Weights of a small image classifier.
Model: 10.7M parameters, 40-pixel images, arch convformer, norm rmsnorm, activation swiglu, patch size [2, 2], depths [3, 6, 6].
Training: adamw at rate 0.00079, 11900 steps.
Data: trained on microscope photos of single blood and bone marrow cells, 97085 training examples.
Rows from block 6 of a small image classifier, named by matrix and row number. Rows with one number belong to one neuron. Each number is 50 + 12 x the weight over its row's rms, rounded and kept within 0 to 99. All counts start at 0.
After each neuron's rows are labels from the 100 images, of 14976, where the neuron reaches its largest size: "top examples" is what is common among them; "patch colour" is the nearest of a few named colours to the mean colour under the peak. Only what is clearly more common there than usual is listed. The data: microscope photos of single blood and bone marrow cells.
# gate: MLP gate (model.blocks.6.mlp.gate.weight, 480x160), inputs 0-159
# fc1: MLP up (model.blocks.6.mlp.fc1.weight, 480x160), inputs 0-159
# fc2: MLP down (model.blocks.6.mlp.fc2.weight, 160x480, transposed), outputs 0-159

gate.54:46 49 62 42 35 45 46 48 40 44 51 09 50 36 43 44 51 61 34 55 42 55 29 47 73 55 40 50 55 47 44 29 54 26 75 67 44 57 63 49 18 36 58 41 32 45 68 40 42 55 25 57 61 47 25 61 42 74 54 63 55 48 44 56 35 27 28 53 40 49 44 36 51 58 50 58 62 44 71 64 54 50 53 44 51 33 42 43 60 56 51 70 40 70 45 56 38 36 52 59 55 44 60 51 48 33 42 34 50 32 48 39 50 51 61 60 57 51 46 42 64 54 51 38 55 70 78 67 43 51 45 29 31 51 68 44 56 48 42 59 49 56 59 43 31 34 81 45 36 64 46 44 55 50 59 49 44 51 61 39
fc1.54:45 41 68 56 54 35 51 51 33 40 44 44 59 57 64 48 50 49 58 48 63 59 42 33 24 57 53 42 61 42 46 65 50 64 75 54 41 35 59 22 54 69 66 37 36 46 45 42 51 44 55 66 66 43 52 59 55 65 40 55 37 40 41 50 33 57 38 64 41 39 60 48 54 29 59 49 43 67 62 70 38 55 56 49 45 38 49 43 37 47 43 55 73 51 66 67 43 63 53 39 25 57 33 43 52 55 46 77 63 49 45 52 84 60 43 44 72 71 47 54 53 76 48 40 48 54 51 59 26 43 57 65 57 54 55 52 43 59 65 38 54 43 57 49 05 56 58 62 48 40 50 55 37 34 40 52 74 44 33 60
fc2.54:46 67 59 31 43 51 57 54 43 59 60 00 46 45 61 48 45 69 48 64 43 47 33 49 48 34 70 53 34 45 29 57 42 42 71 45 28 59 51 65 47 33 69 25 44 64 44 52 33 67 50 41 46 50 44 62 46 53 65 50 54 43 84 64 44 43 57 63 56 63 57 46 51 56 44 52 62 50 38 44 40 56 64 63 34 55 51 36 43 45 50 58 58 70 58 54 49 43 50 45 25 38 35 27 65 35 41 81 45 58 53 42 35 51 64 48 53 52 69 21 33 60 56 40 59 56 41 27 39 45 62 35 26 52 50 38 54 42 36 51 60 54 42 56 37 52 42 62 44 49 46 63 53 51 45 56 45 45 43 39
top examples: cell type: artefact
patch colour: pink

gate.348:44 38 51 45 49 55 54 65 52 50 57 69 34 26 17 47 55 48 46 72 66 69 63 32 65 42 51 60 67 55 65 51 52 47 33 62 57 57 48 99 44 43 47 52 71 36 48 44 57 45 65 42 35 52 64 66 71 37 31 54 71 43 60 40 50 54 42 58 65 55 55 49 41 56 37 41 30 44 44 60 52 39 67 38 62 53 61 52 51 64 50 64 48 47 66 31 22 38 39 48 45 48 41 54 31 43 61 66 48 50 45 34 53 41 33 46 72 36 58 46 38 42 49 55 43 37 52 49 52 43 38 46 56 50 59 56 54 29 40 37 34 35 50 58 51 58 47 49 43 61 50 39 39 54 51 56 47 80 39 31
fc1.348:72 50 62 52 39 24 38 30 50 57 49 57 27 40 50 41 54 60 47 58 65 46 68 73 46 63 67 57 54 31 41 58 49 53 60 54 41 43 60 53 60 55 56 64 60 47 44 49 41 63 36 42 28 49 58 39 43 43 39 46 44 69 68 36 52 51 70 69 61 67 47 22 24 46 48 53 62 30 44 42 65 46 44 62 64 51 45 60 44 37 59 59 31 25 63 60 39 60 46 38 44 67 42 47 38 61 56 58 34 55 54 60 43 42 54 43 47 61 50 59 25 44 51 48 68 42 39 52 77 21 44 68 62 64 57 56 60 31 13 50 52 56 42 47 67 50 37 54 54 45 26 44 45 48 40 52 63 47 33 52
fc2.348:58 70 69 35 40 55 45 30 40 65 38 53 50 57 54 60 60 56 44 61 50 49 15 34 57 55 78 60 46 37 40 58 58 56 73 61 54 19 53 49 57 70 64 50 40 46 52 56 49 57 38 52 60 54 51 54 49 32 36 52 49 58 99 48 47 35 52 45 45 35 31 47 54 58 54 85 58 45 65 29 41 45 55 50 37 66 45 40 33 42 39 63 56 52 56 57 47 54 39 44 59 57 45 72 53 52 47 85 56 52 53 47 58 48 36 55 55 64 53 62 41 61 46 44 52 33 56 66 42 38 52 47 33 58 53 35 49 54 40 54 39 30 49 52 43 70 28 52 64 44 45 52 69 55 44 38 52 63 36 44
top examples: cell type: artefact
patch colour: pink

gate.362:48 59 79 34 57 38 35 51 47 69 60 49 47 51 38 64 38 49 45 33 55 55 41 62 65 37 76 52 55 53 27 42 47 53 58 53 44 37 51 43 37 52 92 41 62 44 62 51 58 67 39 62 59 31 57 39 39 53 68 50 47 29 69 60 41 50 33 59 30 43 39 52 46 41 31 50 52 56 53 69 47 56 64 34 30 61 43 34 62 42 61 63 49 65 50 64 62 40 54 39 49 38 47 33 32 43 33 48 42 51 61 49 67 76 46 66 62 71 54 46 22 55 53 41 37 68 53 64 42 58 47 43 50 43 55 56 73 35 59 52 44 43 53 51 45 59 60 63 38 37 40 31 42 34 42 54 44 24 51 42
fc1.362:46 55 52 44 51 44 50 46 48 58 43 36 43 46 45 38 23 59 52 65 52 53 36 42 46 36 58 50 44 45 38 43 79 31 73 41 60 53 72 37 27 47 35 33 54 42 34 14 45 66 52 43 63 44 34 42 60 52 72 60 42 65 90 61 51 42 37 46 49 60 49 29 44 43 60 40 65 38 76 57 47 45 52 37 44 57 51 18 38 62 56 41 51 54 56 59 48 44 39 36 49 39 63 49 38 48 60 36 45 23 39 46 43 62 52 45 52 51 37 47 68 48 46 55 41 71 59 49 46 44 45 30 44 32 50 56 54 32 32 59 49 59 42 52 46 34 61 57 61 50 39 49 48 54 45 40 46 27 25 28
fc2.362:49 78 71 46 39 47 40 37 67 36 40 19 37 65 47 52 52 55 45 44 41 61 54 64 58 57 56 64 68 51 37 56 55 56 81 63 57 43 49 59 49 55 75 35 52 37 75 56 52 60 29 54 71 54 41 68 50 53 57 52 62 52 57 31 53 61 63 43 50 52 56 46 36 46 56 64 44 50 45 40 45 54 63 62 56 58 50 44 55 53 46 44 37 45 67 60 41 27 47 50 64 25 47 48 53 54 53 74 51 70 56 54 46 55 57 48 46 72 70 48 53 52 24 39 52 42 67 74 43 42 51 66 29 30 63 33 47 39 54 71 55 40 71 52 34 42 77 52 52 69 55 33 43 54 72 56 49 42 37 47
top examples: cell type: eosinophil
patch colour: pink

gate.225:53 66 60 47 39 53 70 39 72 66 55 71 58 69 40 56 48 50 72 32 38 55 66 60 40 55 34 36 44 46 45 60 43 50 22 58 47 60 35 48 50 64 32 50 60 53 79 36 51 34 55 70 50 67 27 39 49 57 51 44 41 43 68 43 76 63 60 48 62 49 50 57 58 58 50 55 56 75 22 53 39 45 56 69 51 40 48 68 57 56 39 58 58 46 46 26 30 54 69 72 70 49 56 46 54 43 48 60 58 53 60 47 56 64 59 50 20 51 36 62 23 58 57 54 47 58 36 53 62 57 43 53 44 63 41 41 48 43 46 42 58 59 64 57 46 53 60 53 39 63 69 80 40 47 58 48 44 66 53 36
fc1.225:62 67 43 42 46 45 44 46 58 55 51 83 38 51 73 62 59 49 34 41 39 59 62 53 42 56 51 43 42 24 35 39 67 55 39 56 49 47 56 48 45 62 29 49 55 49 20 55 42 44 60 53 46 54 37 54 59 33 20 51 46 36 18 51 48 45 52 40 52 68 39 65 47 51 55 47 61 60 47 41 49 48 49 48 64 28 59 53 46 42 51 57 74 28 55 38 42 58 66 66 61 34 65 60 41 47 36 49 67 65 62 38 38 50 38 22 50 40 52 50 35 59 52 39 36 47 47 49 50 35 59 64 21 49 45 51 44 43 25 43 55 23 64 62 51 68 54 42 44 40 40 55 70 17 57 62 53 44 51 61
fc2.225:53 57 70 50 41 40 58 62 36 46 44 45 52 42 47 55 43 61 47 57 61 48 54 36 60 57 34 50 36 36 48 39 44 51 13 46 38 39 57 73 51 31 37 63 56 45 24 50 54 42 38 41 41 60 52 34 34 33 47 49 52 43 99 44 39 56 63 65 48 50 30 67 43 46 52 67 60 43 43 34 53 55 48 45 58 53 64 50 23 48 35 47 56 35 72 64 40 52 43 53 36 60 48 73 57 37 41 67 53 56 43 35 59 51 53 43 51 38 80 26 58 50 35 51 51 56 60 26 46 46 40 35 53 45 46 73 46 46 31 29 42 51 47 61 43 70 57 62 43 36 47 47 28 50 44 43 58 45 47 40
top examples: smear: peripheral blood
patch colour: white

gate.346:74 58 48 45 26 62 59 50 55 62 47 57 33 59 48 60 51 72 46 54 50 61 50 72 55 33 75 46 36 59 40 58 47 33 34 50 57 54 58 70 27 45 33 38 50 27 55 50 52 43 53 43 43 68 50 27 70 41 38 37 39 53 58 49 56 49 54 40 57 49 57 67 47 54 42 56 25 33 34 58 68 50 37 65 65 40 39 58 74 47 63 44 64 44 48 35 35 46 47 76 63 28 40 53 36 52 41 35 40 49 43 46 82 71 43 43 41 66 60 45 43 38 41 59 45 76 36 42 62 48 51 33 35 49 54 44 51 31 25 58 45 54 46 62 68 48 32 59 51 56 48 48 62 43 52 67 37 54 59 59
fc1.346:55 60 70 62 30 23 51 30 36 46 35 34 44 57 38 56 63 71 59 39 57 69 65 48 51 51 56 60 52 34 39 38 48 60 41 61 50 47 61 32 32 45 60 44 48 33 44 48 30 72 51 53 77 66 51 45 53 51 39 44 81 25 62 53 65 68 50 53 59 55 58 39 56 55 45 56 38 42 30 60 35 47 54 60 47 54 63 52 45 48 46 59 60 54 68 52 49 53 45 28 53 74 47 74 51 31 38 66 51 47 50 43 35 71 56 58 42 41 42 24 55 60 39 63 49 63 51 62 50 36 56 49 77 54 38 47 47 38 45 50 39 37 61 60 39 40 78 48 44 45 53 32 39 36 48 47 41 39 64 25
fc2.346:48 57 10 63 52 39 55 51 25 44 55 38 53 42 56 43 47 34 38 44 37 28 63 30 44 55 58 32 67 50 66 60 65 62 75 37 44 57 40 67 76 38 36 40 55 54 21 75 49 30 64 47 55 40 57 52 53 35 40 46 39 67 65 34 54 25 58 39 57 73 66 42 25 48 69 34 63 52 42 45 42 54 28 47 49 53 57 45 53 47 43 45 64 54 45 59 54 61 42 34 52 66 53 21 57 46 53 57 65 63 36 45 41 38 56 39 55 39 55 34 53 51 54 28 54 44 53 33 50 43 40 64 37 41 43 50 52 53 46 56 50 61 40 47 51 46 31 43 73 48 33 46 38 47 50 51 41 50 39 63
top examples: smear: peripheral blood
patch colour: pink

gate.337:52 52 44 32 48 38 52 42 56 26 68 64 48 76 63 53 32 75 41 67 47 66 51 48 62 54 54 72 30 39 40 55 30 41 44 58 60 63 61 57 42 45 55 69 60 52 46 57 61 39 35 45 54 47 46 36 66 64 48 32 45 42 55 56 52 32 31 37 63 48 50 65 37 48 40 65 49 50 49 59 51 52 25 83 39 65 51 57 61 39 34 72 53 54 51 51 23 45 36 54 65 50 42 53 60 43 63 59 43 49 60 38 29 69 60 52 45 41 55 43 31 33 55 42 48 62 52 28 53 39 53 71 70 35 47 30 36 53 26 38 47 44 64 58 66 23 62 57 43 40 46 43 50 59 63 42 33 49 53 47
fc1.337:62 54 23 49 47 39 43 48 57 57 47 32 53 26 45 63 48 56 63 46 60 53 66 62 54 49 39 43 52 34 33 67 54 21 53 61 52 27 53 51 40 33 67 75 54 62 49 68 37 54 25 54 66 65 51 38 35 59 68 46 40 56 46 53 45 27 57 81 54 40 55 27 57 30 54 58 58 65 71 57 47 35 44 57 43 57 63 53 47 70 37 48 44 42 48 73 33 39 40 42 34 47 26 71 33 53 82 50 67 53 51 46 40 38 46 58 69 35 50 52 43 59 68 45 29 59 32 62 46 56 64 57 48 42 54 60 42 51 39 44 60 47 53 51 39 42 61 50 53 62 51 58 42 41 61 38 56 32 59 44
fc2.337:54 32 69 48 51 42 47 60 33 58 61 70 51 37 52 55 50 67 63 63 51 59 55 55 48 60 51 40 47 46 60 51 33 59 13 60 67 37 32 44 52 35 38 45 24 55 43 40 43 39 67 49 45 57 58 34 41 34 70 63 57 40 63 56 40 59 26 54 72 54 62 62 52 50 39 69 49 53 31 63 62 37 33 57 52 58 64 48 72 42 59 50 69 45 59 67 43 55 47 46 57 35 49 58 55 46 44 36 51 39 52 43 43 72 51 57 32 47 60 60 85 66 47 56 69 43 45 82 43 58 26 57 37 64 39 64 52 39 61 45 65 47 47 45 37 43 71 66 55 42 58 53 61 45 34 50 41 36 30 44
top examples: smear: peripheral blood; cell type: segmented neutrophil
patch colour: pink

gate.320:51 49 64 57 35 44 54 40 49 67 53 72 43 48 20 50 47 36 54 41 51 53 38 62 65 72 40 41 36 41 50 43 52 44 47 61 50 45 62 62 32 59 57 38 33 39 38 50 53 45 64 62 81 50 58 53 51 56 45 55 69 46 37 43 66 63 60 28 43 50 54 25 47 65 40 52 36 56 10 75 64 40 47 45 64 39 29 44 60 67 56 53 65 49 49 57 46 30 51 54 48 48 42 55 36 32 75 58 54 49 53 41 51 45 52 49 34 60 48 41 26 33 58 30 25 51 57 33 44 38 42 41 46 32 41 61 51 36 31 52 36 53 33 46 64 47 56 30 43 58 45 53 25 44 49 59 58 43 71 33
fc1.320:32 40 14 36 67 58 31 51 58 50 48 36 47 33 51 32 42 62 61 63 37 65 75 48 41 48 44 51 44 32 49 39 34 31 33 42 63 47 38 29 60 76 64 47 53 56 55 54 48 37 54 50 51 53 44 57 66 69 39 61 52 77 53 38 54 42 40 65 52 36 65 42 34 60 47 36 55 43 53 59 40 39 50 49 54 56 38 78 56 60 72 39 54 33 47 36 51 28 53 42 29 45 41 48 68 55 61 59 51 54 37 55 49 65 48 57 48 20 43 42 81 46 45 47 49 61 35 47 60 51 67 45 73 41 50 68 49 47 40 49 35 49 56 44 52 49 40 47 74 41 68 41 44 56 46 37 62 74 52 42
fc2.320:48 71 47 55 50 63 43 31 53 54 57 21 59 55 67 63 49 62 42 41 54 67 48 53 50 32 58 59 47 31 54 41 33 35 53 58 39 74 43 24 29 54 69 35 44 64 45 39 53 58 40 43 67 58 44 42 48 79 46 38 43 43 63 52 32 51 45 63 60 51 34 64 51 54 44 54 67 44 77 48 36 58 59 48 47 17 37 46 46 48 60 46 33 63 57 33 64 54 56 52 46 29 41 56 73 41 50 59 56 46 41 61 37 65 56 65 40 48 48 16 65 55 51 39 65 70 54 57 46 63 43 57 39 50 59 38 43 62 57 32 43 58 61 50 65 64 68 51 40 60 43 52 31 41 40 46 22 70 43 55
top examples: cell type: eosinophil
patch colour: pink

gate.414:70 56 44 36 54 52 71 56 42 47 54 39 31 33 59 62 46 58 28 40 63 29 53 42 44 59 41 53 54 50 28 42 36 59 47 33 55 38 70 47 48 73 46 67 31 31 55 40 54 51 56 46 50 46 59 60 68 41 28 48 57 40 11 33 44 56 49 49 61 52 51 68 31 50 49 48 51 41 47 53 54 46 44 41 43 43 55 52 54 56 45 64 82 39 46 39 34 45 65 76 50 45 65 59 47 60 55 37 46 59 60 52 24 64 40 43 43 58 43 34 44 49 47 56 64 72 25 28 47 18 48 57 32 41 40 31 67 38 47 49 52 52 57 57 69 59 60 58 67 48 34 35 66 43 46 48 67 44 44 57
fc1.414:32 81 78 52 60 51 51 24 53 58 46 09 42 52 54 59 26 69 62 60 51 32 37 55 39 51 50 55 46 52 44 53 38 61 45 51 30 28 52 39 52 59 90 34 40 60 67 61 37 51 46 56 61 37 47 42 41 53 64 56 54 55 80 54 37 48 54 51 33 53 35 66 70 37 50 43 52 53 47 80 45 58 54 45 68 50 55 55 53 46 39 53 55 61 58 54 47 59 53 26 58 75 71 52 52 53 40 64 57 38 60 54 62 67 59 45 51 38 55 42 47 34 56 59 34 49 53 54 60 49 48 44 40 62 37 42 38 61 55 48 49 53 57 73 36 46 55 46 41 52 61 64 41 58 48 32 48 35 29 56
fc2.414:38 21 45 48 60 51 47 59 45 51 50 43 49 66 42 47 46 60 47 52 69 25 56 55 47 59 38 29 70 50 56 60 48 33 41 58 53 43 39 77 50 55 29 54 66 53 43 47 63 37 39 44 34 60 55 52 62 44 40 51 32 57 69 53 64 51 49 48 44 55 54 54 62 45 57 46 55 43 31 73 51 49 31 56 45 67 60 74 48 50 31 47 65 52 56 53 33 46 45 51 37 61 33 60 37 54 55 32 38 46 47 60 40 44 53 55 92 50 53 70 29 47 47 62 43 39 45 72 48 46 38 44 83 69 37 57 43 30 33 34 53 47 59 45 61 56 15 51 53 57 51 53 32 52 62 37 37 78 45 51
top examples: smear: peripheral blood
patch colour: white

gate.443:58 47 54 48 53 40 35 51 46 65 56 63 52 55 72 45 56 55 65 47 45 44 38 31 54 43 58 42 58 36 31 49 87 60 54 41 55 64 65 38 58 34 40 49 31 53 44 32 27 75 53 56 65 50 27 27 55 51 53 57 53 60 53 40 42 42 60 34 48 47 44 27 47 44 68 46 70 47 73 34 57 65 28 51 63 56 66 33 41 53 70 62 57 43 47 52 60 55 62 62 39 63 62 45 64 48 60 69 51 59 65 35 33 31 38 48 64 54 38 59 52 53 62 38 35 51 35 44 59 36 59 73 52 59 72 55 56 74 44 48 76 49 50 50 42 57 53 50 59 37 40 54 53 45 40 32 49 26 23 44
fc1.443:37 58 58 55 45 60 55 63 55 26 41 43 58 45 67 59 62 59 61 34 34 57 54 61 50 34 56 54 47 52 52 62 51 42 63 40 33 31 48 28 28 48 56 55 47 68 59 44 48 52 65 53 50 55 46 39 48 37 36 24 41 39 61 56 29 52 49 54 36 50 36 73 69 61 69 58 59 80 63 40 31 39 56 43 33 46 26 47 47 40 39 39 36 58 48 63 57 42 60 68 63 55 53 53 55 34 37 69 62 50 69 47 40 32 18 73 61 41 61 51 34 52 47 38 36 41 55 39 45 75 56 69 41 35 50 44 32 59 48 60 60 59 49 59 34 24 61 38 64 52 45 70 63 43 47 52 47 42 42 58
fc2.443:49 42 48 32 47 61 67 33 64 61 44 15 63 76 66 45 54 42 53 39 53 66 42 60 43 48 40 38 64 57 62 52 45 31 66 47 36 41 46 17 44 70 63 55 55 62 57 49 46 44 64 71 49 39 47 16 47 27 46 50 45 63 54 57 56 40 39 39 44 30 38 36 55 60 64 61 65 56 27 66 39 45 36 39 55 40 53 65 54 45 45 48 63 56 44 44 46 42 44 65 50 44 22 67 62 53 52 30 79 34 61 44 59 56 34 55 53 56 37 46 33 44 50 44 43 59 54 69 50 52 63 56 22 56 50 41 33 64 72 59 43 66 50 42 51 38 61 38 52 48 55 53 37 57 53 33 52 58 54 60
top examples: smear: peripheral blood; cell type: segmented neutrophil
patch colour: white

gate.40:54 28 47 60 55 50 48 49 62 45 56 72 34 59 45 45 48 46 43 74 57 48 42 36 63 61 61 72 36 36 54 43 37 55 33 51 42 47 51 92 63 54 31 41 67 47 32 71 52 58 46 52 19 41 57 65 67 53 51 56 63 64 53 44 62 49 52 44 36 59 52 19 49 46 52 71 47 53 18 59 45 66 53 53 53 51 43 52 57 47 48 61 67 40 34 71 42 37 40 58 47 58 47 51 44 56 42 66 43 72 43 61 57 47 37 34 22 37 62 48 50 49 59 42 52 32 47 45 36 53 52 37 72 39 48 45 68 30 34 60 57 54 39 56 48 62 18 56 52 38 45 42 43 34 59 53 58 61 60 40
fc1.40:77 50 72 62 64 42 54 45 67 63 52 44 38 37 34 27 48 40 50 55 51 60 68 65 60 59 54 52 71 31 53 33 58 62 58 50 54 57 65 42 71 62 73 33 41 42 58 64 72 43 78 38 37 42 59 42 59 45 50 72 52 62 53 55 63 70 68 51 63 62 55 20 38 57 43 46 49 41 40 72 51 58 48 63 47 34 43 51 53 29 41 39 49 43 58 43 53 32 63 40 50 60 54 51 48 38 31 57 33 62 51 79 41 45 67 35 30 67 47 39 41 50 43 57 61 53 28 69 44 38 35 56 39 57 54 54 60 55 38 67 41 56 42 53 65 42 41 50 51 45 40 29 50 55 35 68 53 62 55 48
fc2.40:61 29 76 42 51 38 48 31 41 47 60 16 59 57 73 55 60 44 45 22 55 39 39 50 28 56 68 51 64 45 52 59 72 42 75 40 33 51 34 71 51 26 42 32 52 71 45 46 42 56 48 50 64 54 54 23 76 68 68 36 40 41 71 41 60 57 55 57 50 63 40 54 41 42 79 52 56 47 56 60 40 52 48 57 37 43 54 38 51 50 59 48 43 54 52 47 57 40 51 50 73 47 39 63 57 44 60 42 52 39 60 37 59 41 43 55 58 35 62 83 40 61 50 43 56 36 65 56 48 50 52 58 42 44 43 41 48 57 45 56 53 51 59 59 46 51 46 51 41 49 51 45 05 44 49 44 70 47 39 60
top examples: cell type: artefact
patch colour: pink

gate.381:44 51 69 51 48 54 41 44 72 64 47 49 66 58 12 31 63 52 62 63 63 66 60 63 53 63 64 65 57 54 61 54 59 66 13 76 54 63 38 74 42 46 48 52 65 70 54 30 62 53 43 58 32 51 38 69 38 25 61 49 36 49 72 58 52 54 61 55 50 62 52 65 61 38 46 56 51 56 40 54 33 36 74 61 48 34 55 48 46 37 56 35 49 57 60 53 44 37 32 77 43 39 36 50 57 55 62 52 35 49 45 60 40 45 47 58 61 41 58 37 57 54 36 76 34 35 36 52 49 51 51 52 46 37 57 54 41 42 23 34 27 54 42 47 68 36 49 42 44 49 59 52 40 49 41 55 58 52 51 58
fc1.381:53 54 43 63 42 56 50 62 44 48 60 36 58 10 44 61 64 47 54 29 59 32 37 36 38 43 46 34 30 37 58 51 42 52 38 39 38 43 50 48 61 35 32 26 32 44 46 51 38 33 20 59 62 43 54 59 38 74 45 53 51 44 25 58 26 64 40 43 40 64 46 77 47 53 61 55 51 53 81 51 45 58 59 53 48 60 42 37 42 46 61 63 52 55 50 65 66 68 56 48 60 52 46 48 49 36 33 42 43 43 58 39 60 56 62 58 40 63 52 60 78 54 45 36 51 69 68 48 56 44 49 39 37 58 50 45 57 61 69 30 51 50 57 67 26 44 47 37 51 62 53 50 69 40 46 49 57 21 37 49
fc2.381:56 68 83 38 41 55 45 42 81 38 67 59 51 61 39 56 44 74 54 51 40 63 92 54 65 45 56 60 49 37 57 44 61 50 60 51 54 60 68 11 39 54 53 50 58 35 62 38 50 59 68 48 24 53 52 50 47 38 62 45 55 34 57 51 73 64 64 61 48 66 57 60 44 53 72 44 50 54 47 33 48 51 71 63 62 45 46 56 59 59 31 21 43 46 44 46 48 39 51 63 65 55 45 54 51 33 39 35 46 50 53 44 64 54 53 51 49 70 67 29 47 56 43 37 59 37 65 28 59 36 38 51 45 46 47 31 59 53 34 53 55 46 60 61 54 32 57 46 55 37 42 40 63 37 49 50 67 59 48 43
top examples: smear: peripheral blood; cell type: monocyte
patch colour: purple

gate.266:54 40 44 33 46 59 53 25 41 71 67 54 49 61 50 41 78 40 51 55 43 42 61 45 67 42 70 54 57 49 37 36 58 35 61 44 21 57 62 59 40 36 47 50 57 40 52 36 38 64 44 52 47 36 45 50 52 31 62 62 53 53 63 57 62 26 32 47 42 31 23 38 45 63 62 55 82 51 45 29 47 56 43 22 54 57 36 46 52 52 51 50 54 65 41 48 58 36 60 54 39 40 40 43 65 44 46 45 81 44 73 52 53 36 22 59 58 63 41 56 49 52 73 40 46 35 46 48 46 46 82 49 41 34 61 30 57 55 42 41 59 55 50 38 60 60 36 49 62 52 43 44 41 57 46 22 61 52 49 36
fc1.266:49 37 47 36 36 63 60 37 42 57 48 61 57 62 48 55 55 33 56 59 34 51 77 50 73 40 55 68 64 41 37 43 42 35 53 33 42 68 64 49 33 36 35 55 69 48 47 38 32 62 45 60 26 44 25 50 46 24 46 47 64 46 54 62 70 44 43 54 38 45 43 50 51 65 71 65 60 60 41 29 42 63 47 43 68 60 32 60 52 57 47 39 54 62 31 39 62 39 65 80 48 38 32 55 66 28 46 36 59 43 56 40 58 31 42 63 49 48 45 54 44 50 51 26 36 35 44 54 49 45 60 49 40 34 57 44 47 65 42 31 58 47 63 55 58 62 34 40 69 58 40 54 39 36 49 41 78 56 57 36
fc2.266:40 68 54 80 60 40 31 71 67 33 42 39 56 40 52 43 49 70 51 48 59 54 34 41 29 64 38 45 33 63 57 58 61 62 49 71 70 28 37 40 64 72 61 51 37 59 44 64 61 41 63 54 66 54 51 42 53 59 47 55 39 60 47 55 33 49 51 39 47 75 65 51 58 37 35 33 34 57 64 61 50 33 40 42 43 46 59 49 51 52 42 41 62 51 65 55 42 67 40 42 59 65 63 63 33 66 58 62 32 48 41 61 37 72 57 50 45 38 62 38 53 45 53 68 48 63 50 47 51 58 35 54 68 75 36 63 44 37 47 70 38 53 40 44 47 38 61 47 43 51 63 56 72 63 58 73 30 42 36 64
top examples: smear: peripheral blood
patch colour: white

gate.456:52 42 59 48 38 50 60 60 54 59 63 78 45 35 51 40 37 42 63 37 52 53 36 51 51 51 45 50 34 42 38 50 56 44 42 54 51 31 67 45 47 42 48 10 40 44 29 34 52 58 50 50 41 26 39 41 69 64 55 57 58 61 51 44 28 45 22 58 35 60 51 34 44 66 30 75 53 53 58 54 53 42 34 37 51 32 69 30 60 69 50 53 44 56 35 35 56 51 72 41 40 34 55 65 58 36 44 80 47 59 60 51 64 45 41 53 67 48 44 35 55 50 59 26 50 60 51 25 55 54 36 40 28 47 71 50 54 38 76 50 47 59 40 37 48 59 53 43 56 49 43 34 57 47 43 48 32 58 72 39
fc1.456:42 50 16 74 53 50 38 61 54 35 49 47 60 36 75 53 38 54 50 50 63 47 48 22 37 49 48 37 58 49 39 48 22 49 50 44 46 42 29 50 46 52 36 61 48 57 40 48 48 51 58 58 48 40 53 48 31 42 29 36 61 32 48 51 53 53 26 47 34 43 33 69 53 44 63 43 50 48 71 45 49 47 84 31 53 49 60 63 45 57 32 49 33 54 40 49 26 75 40 32 32 61 38 48 42 57 60 42 53 32 53 54 53 29 33 66 86 58 54 58 51 46 48 52 34 46 31 52 44 56 46 44 68 60 49 43 38 57 76 65 41 71 63 50 41 66 55 54 49 41 58 67 53 50 46 32 49 41 41 59
fc2.456:57 73 38 42 50 49 22 35 50 63 22 52 55 57 67 57 57 48 46 70 56 54 38 51 42 55 51 39 57 64 45 58 68 26 74 53 74 68 46 42 42 44 54 43 73 39 57 36 66 42 51 42 63 38 45 45 49 60 70 71 43 57 38 46 41 45 61 67 64 27 59 43 45 57 29 25 49 52 51 29 49 50 34 44 34 48 62 59 34 39 38 32 64 37 61 57 62 38 55 51 42 38 30 62 58 52 64 51 53 35 35 48 48 54 42 52 41 53 35 30 28 68 53 48 43 45 30 42 58 43 69 62 24 46 79 53 51 40 34 49 44 48 60 56 55 59 38 59 41 56 49 36 27 50 53 55 64 43 38 49
top examples: cell type: artefact
patch colour: pink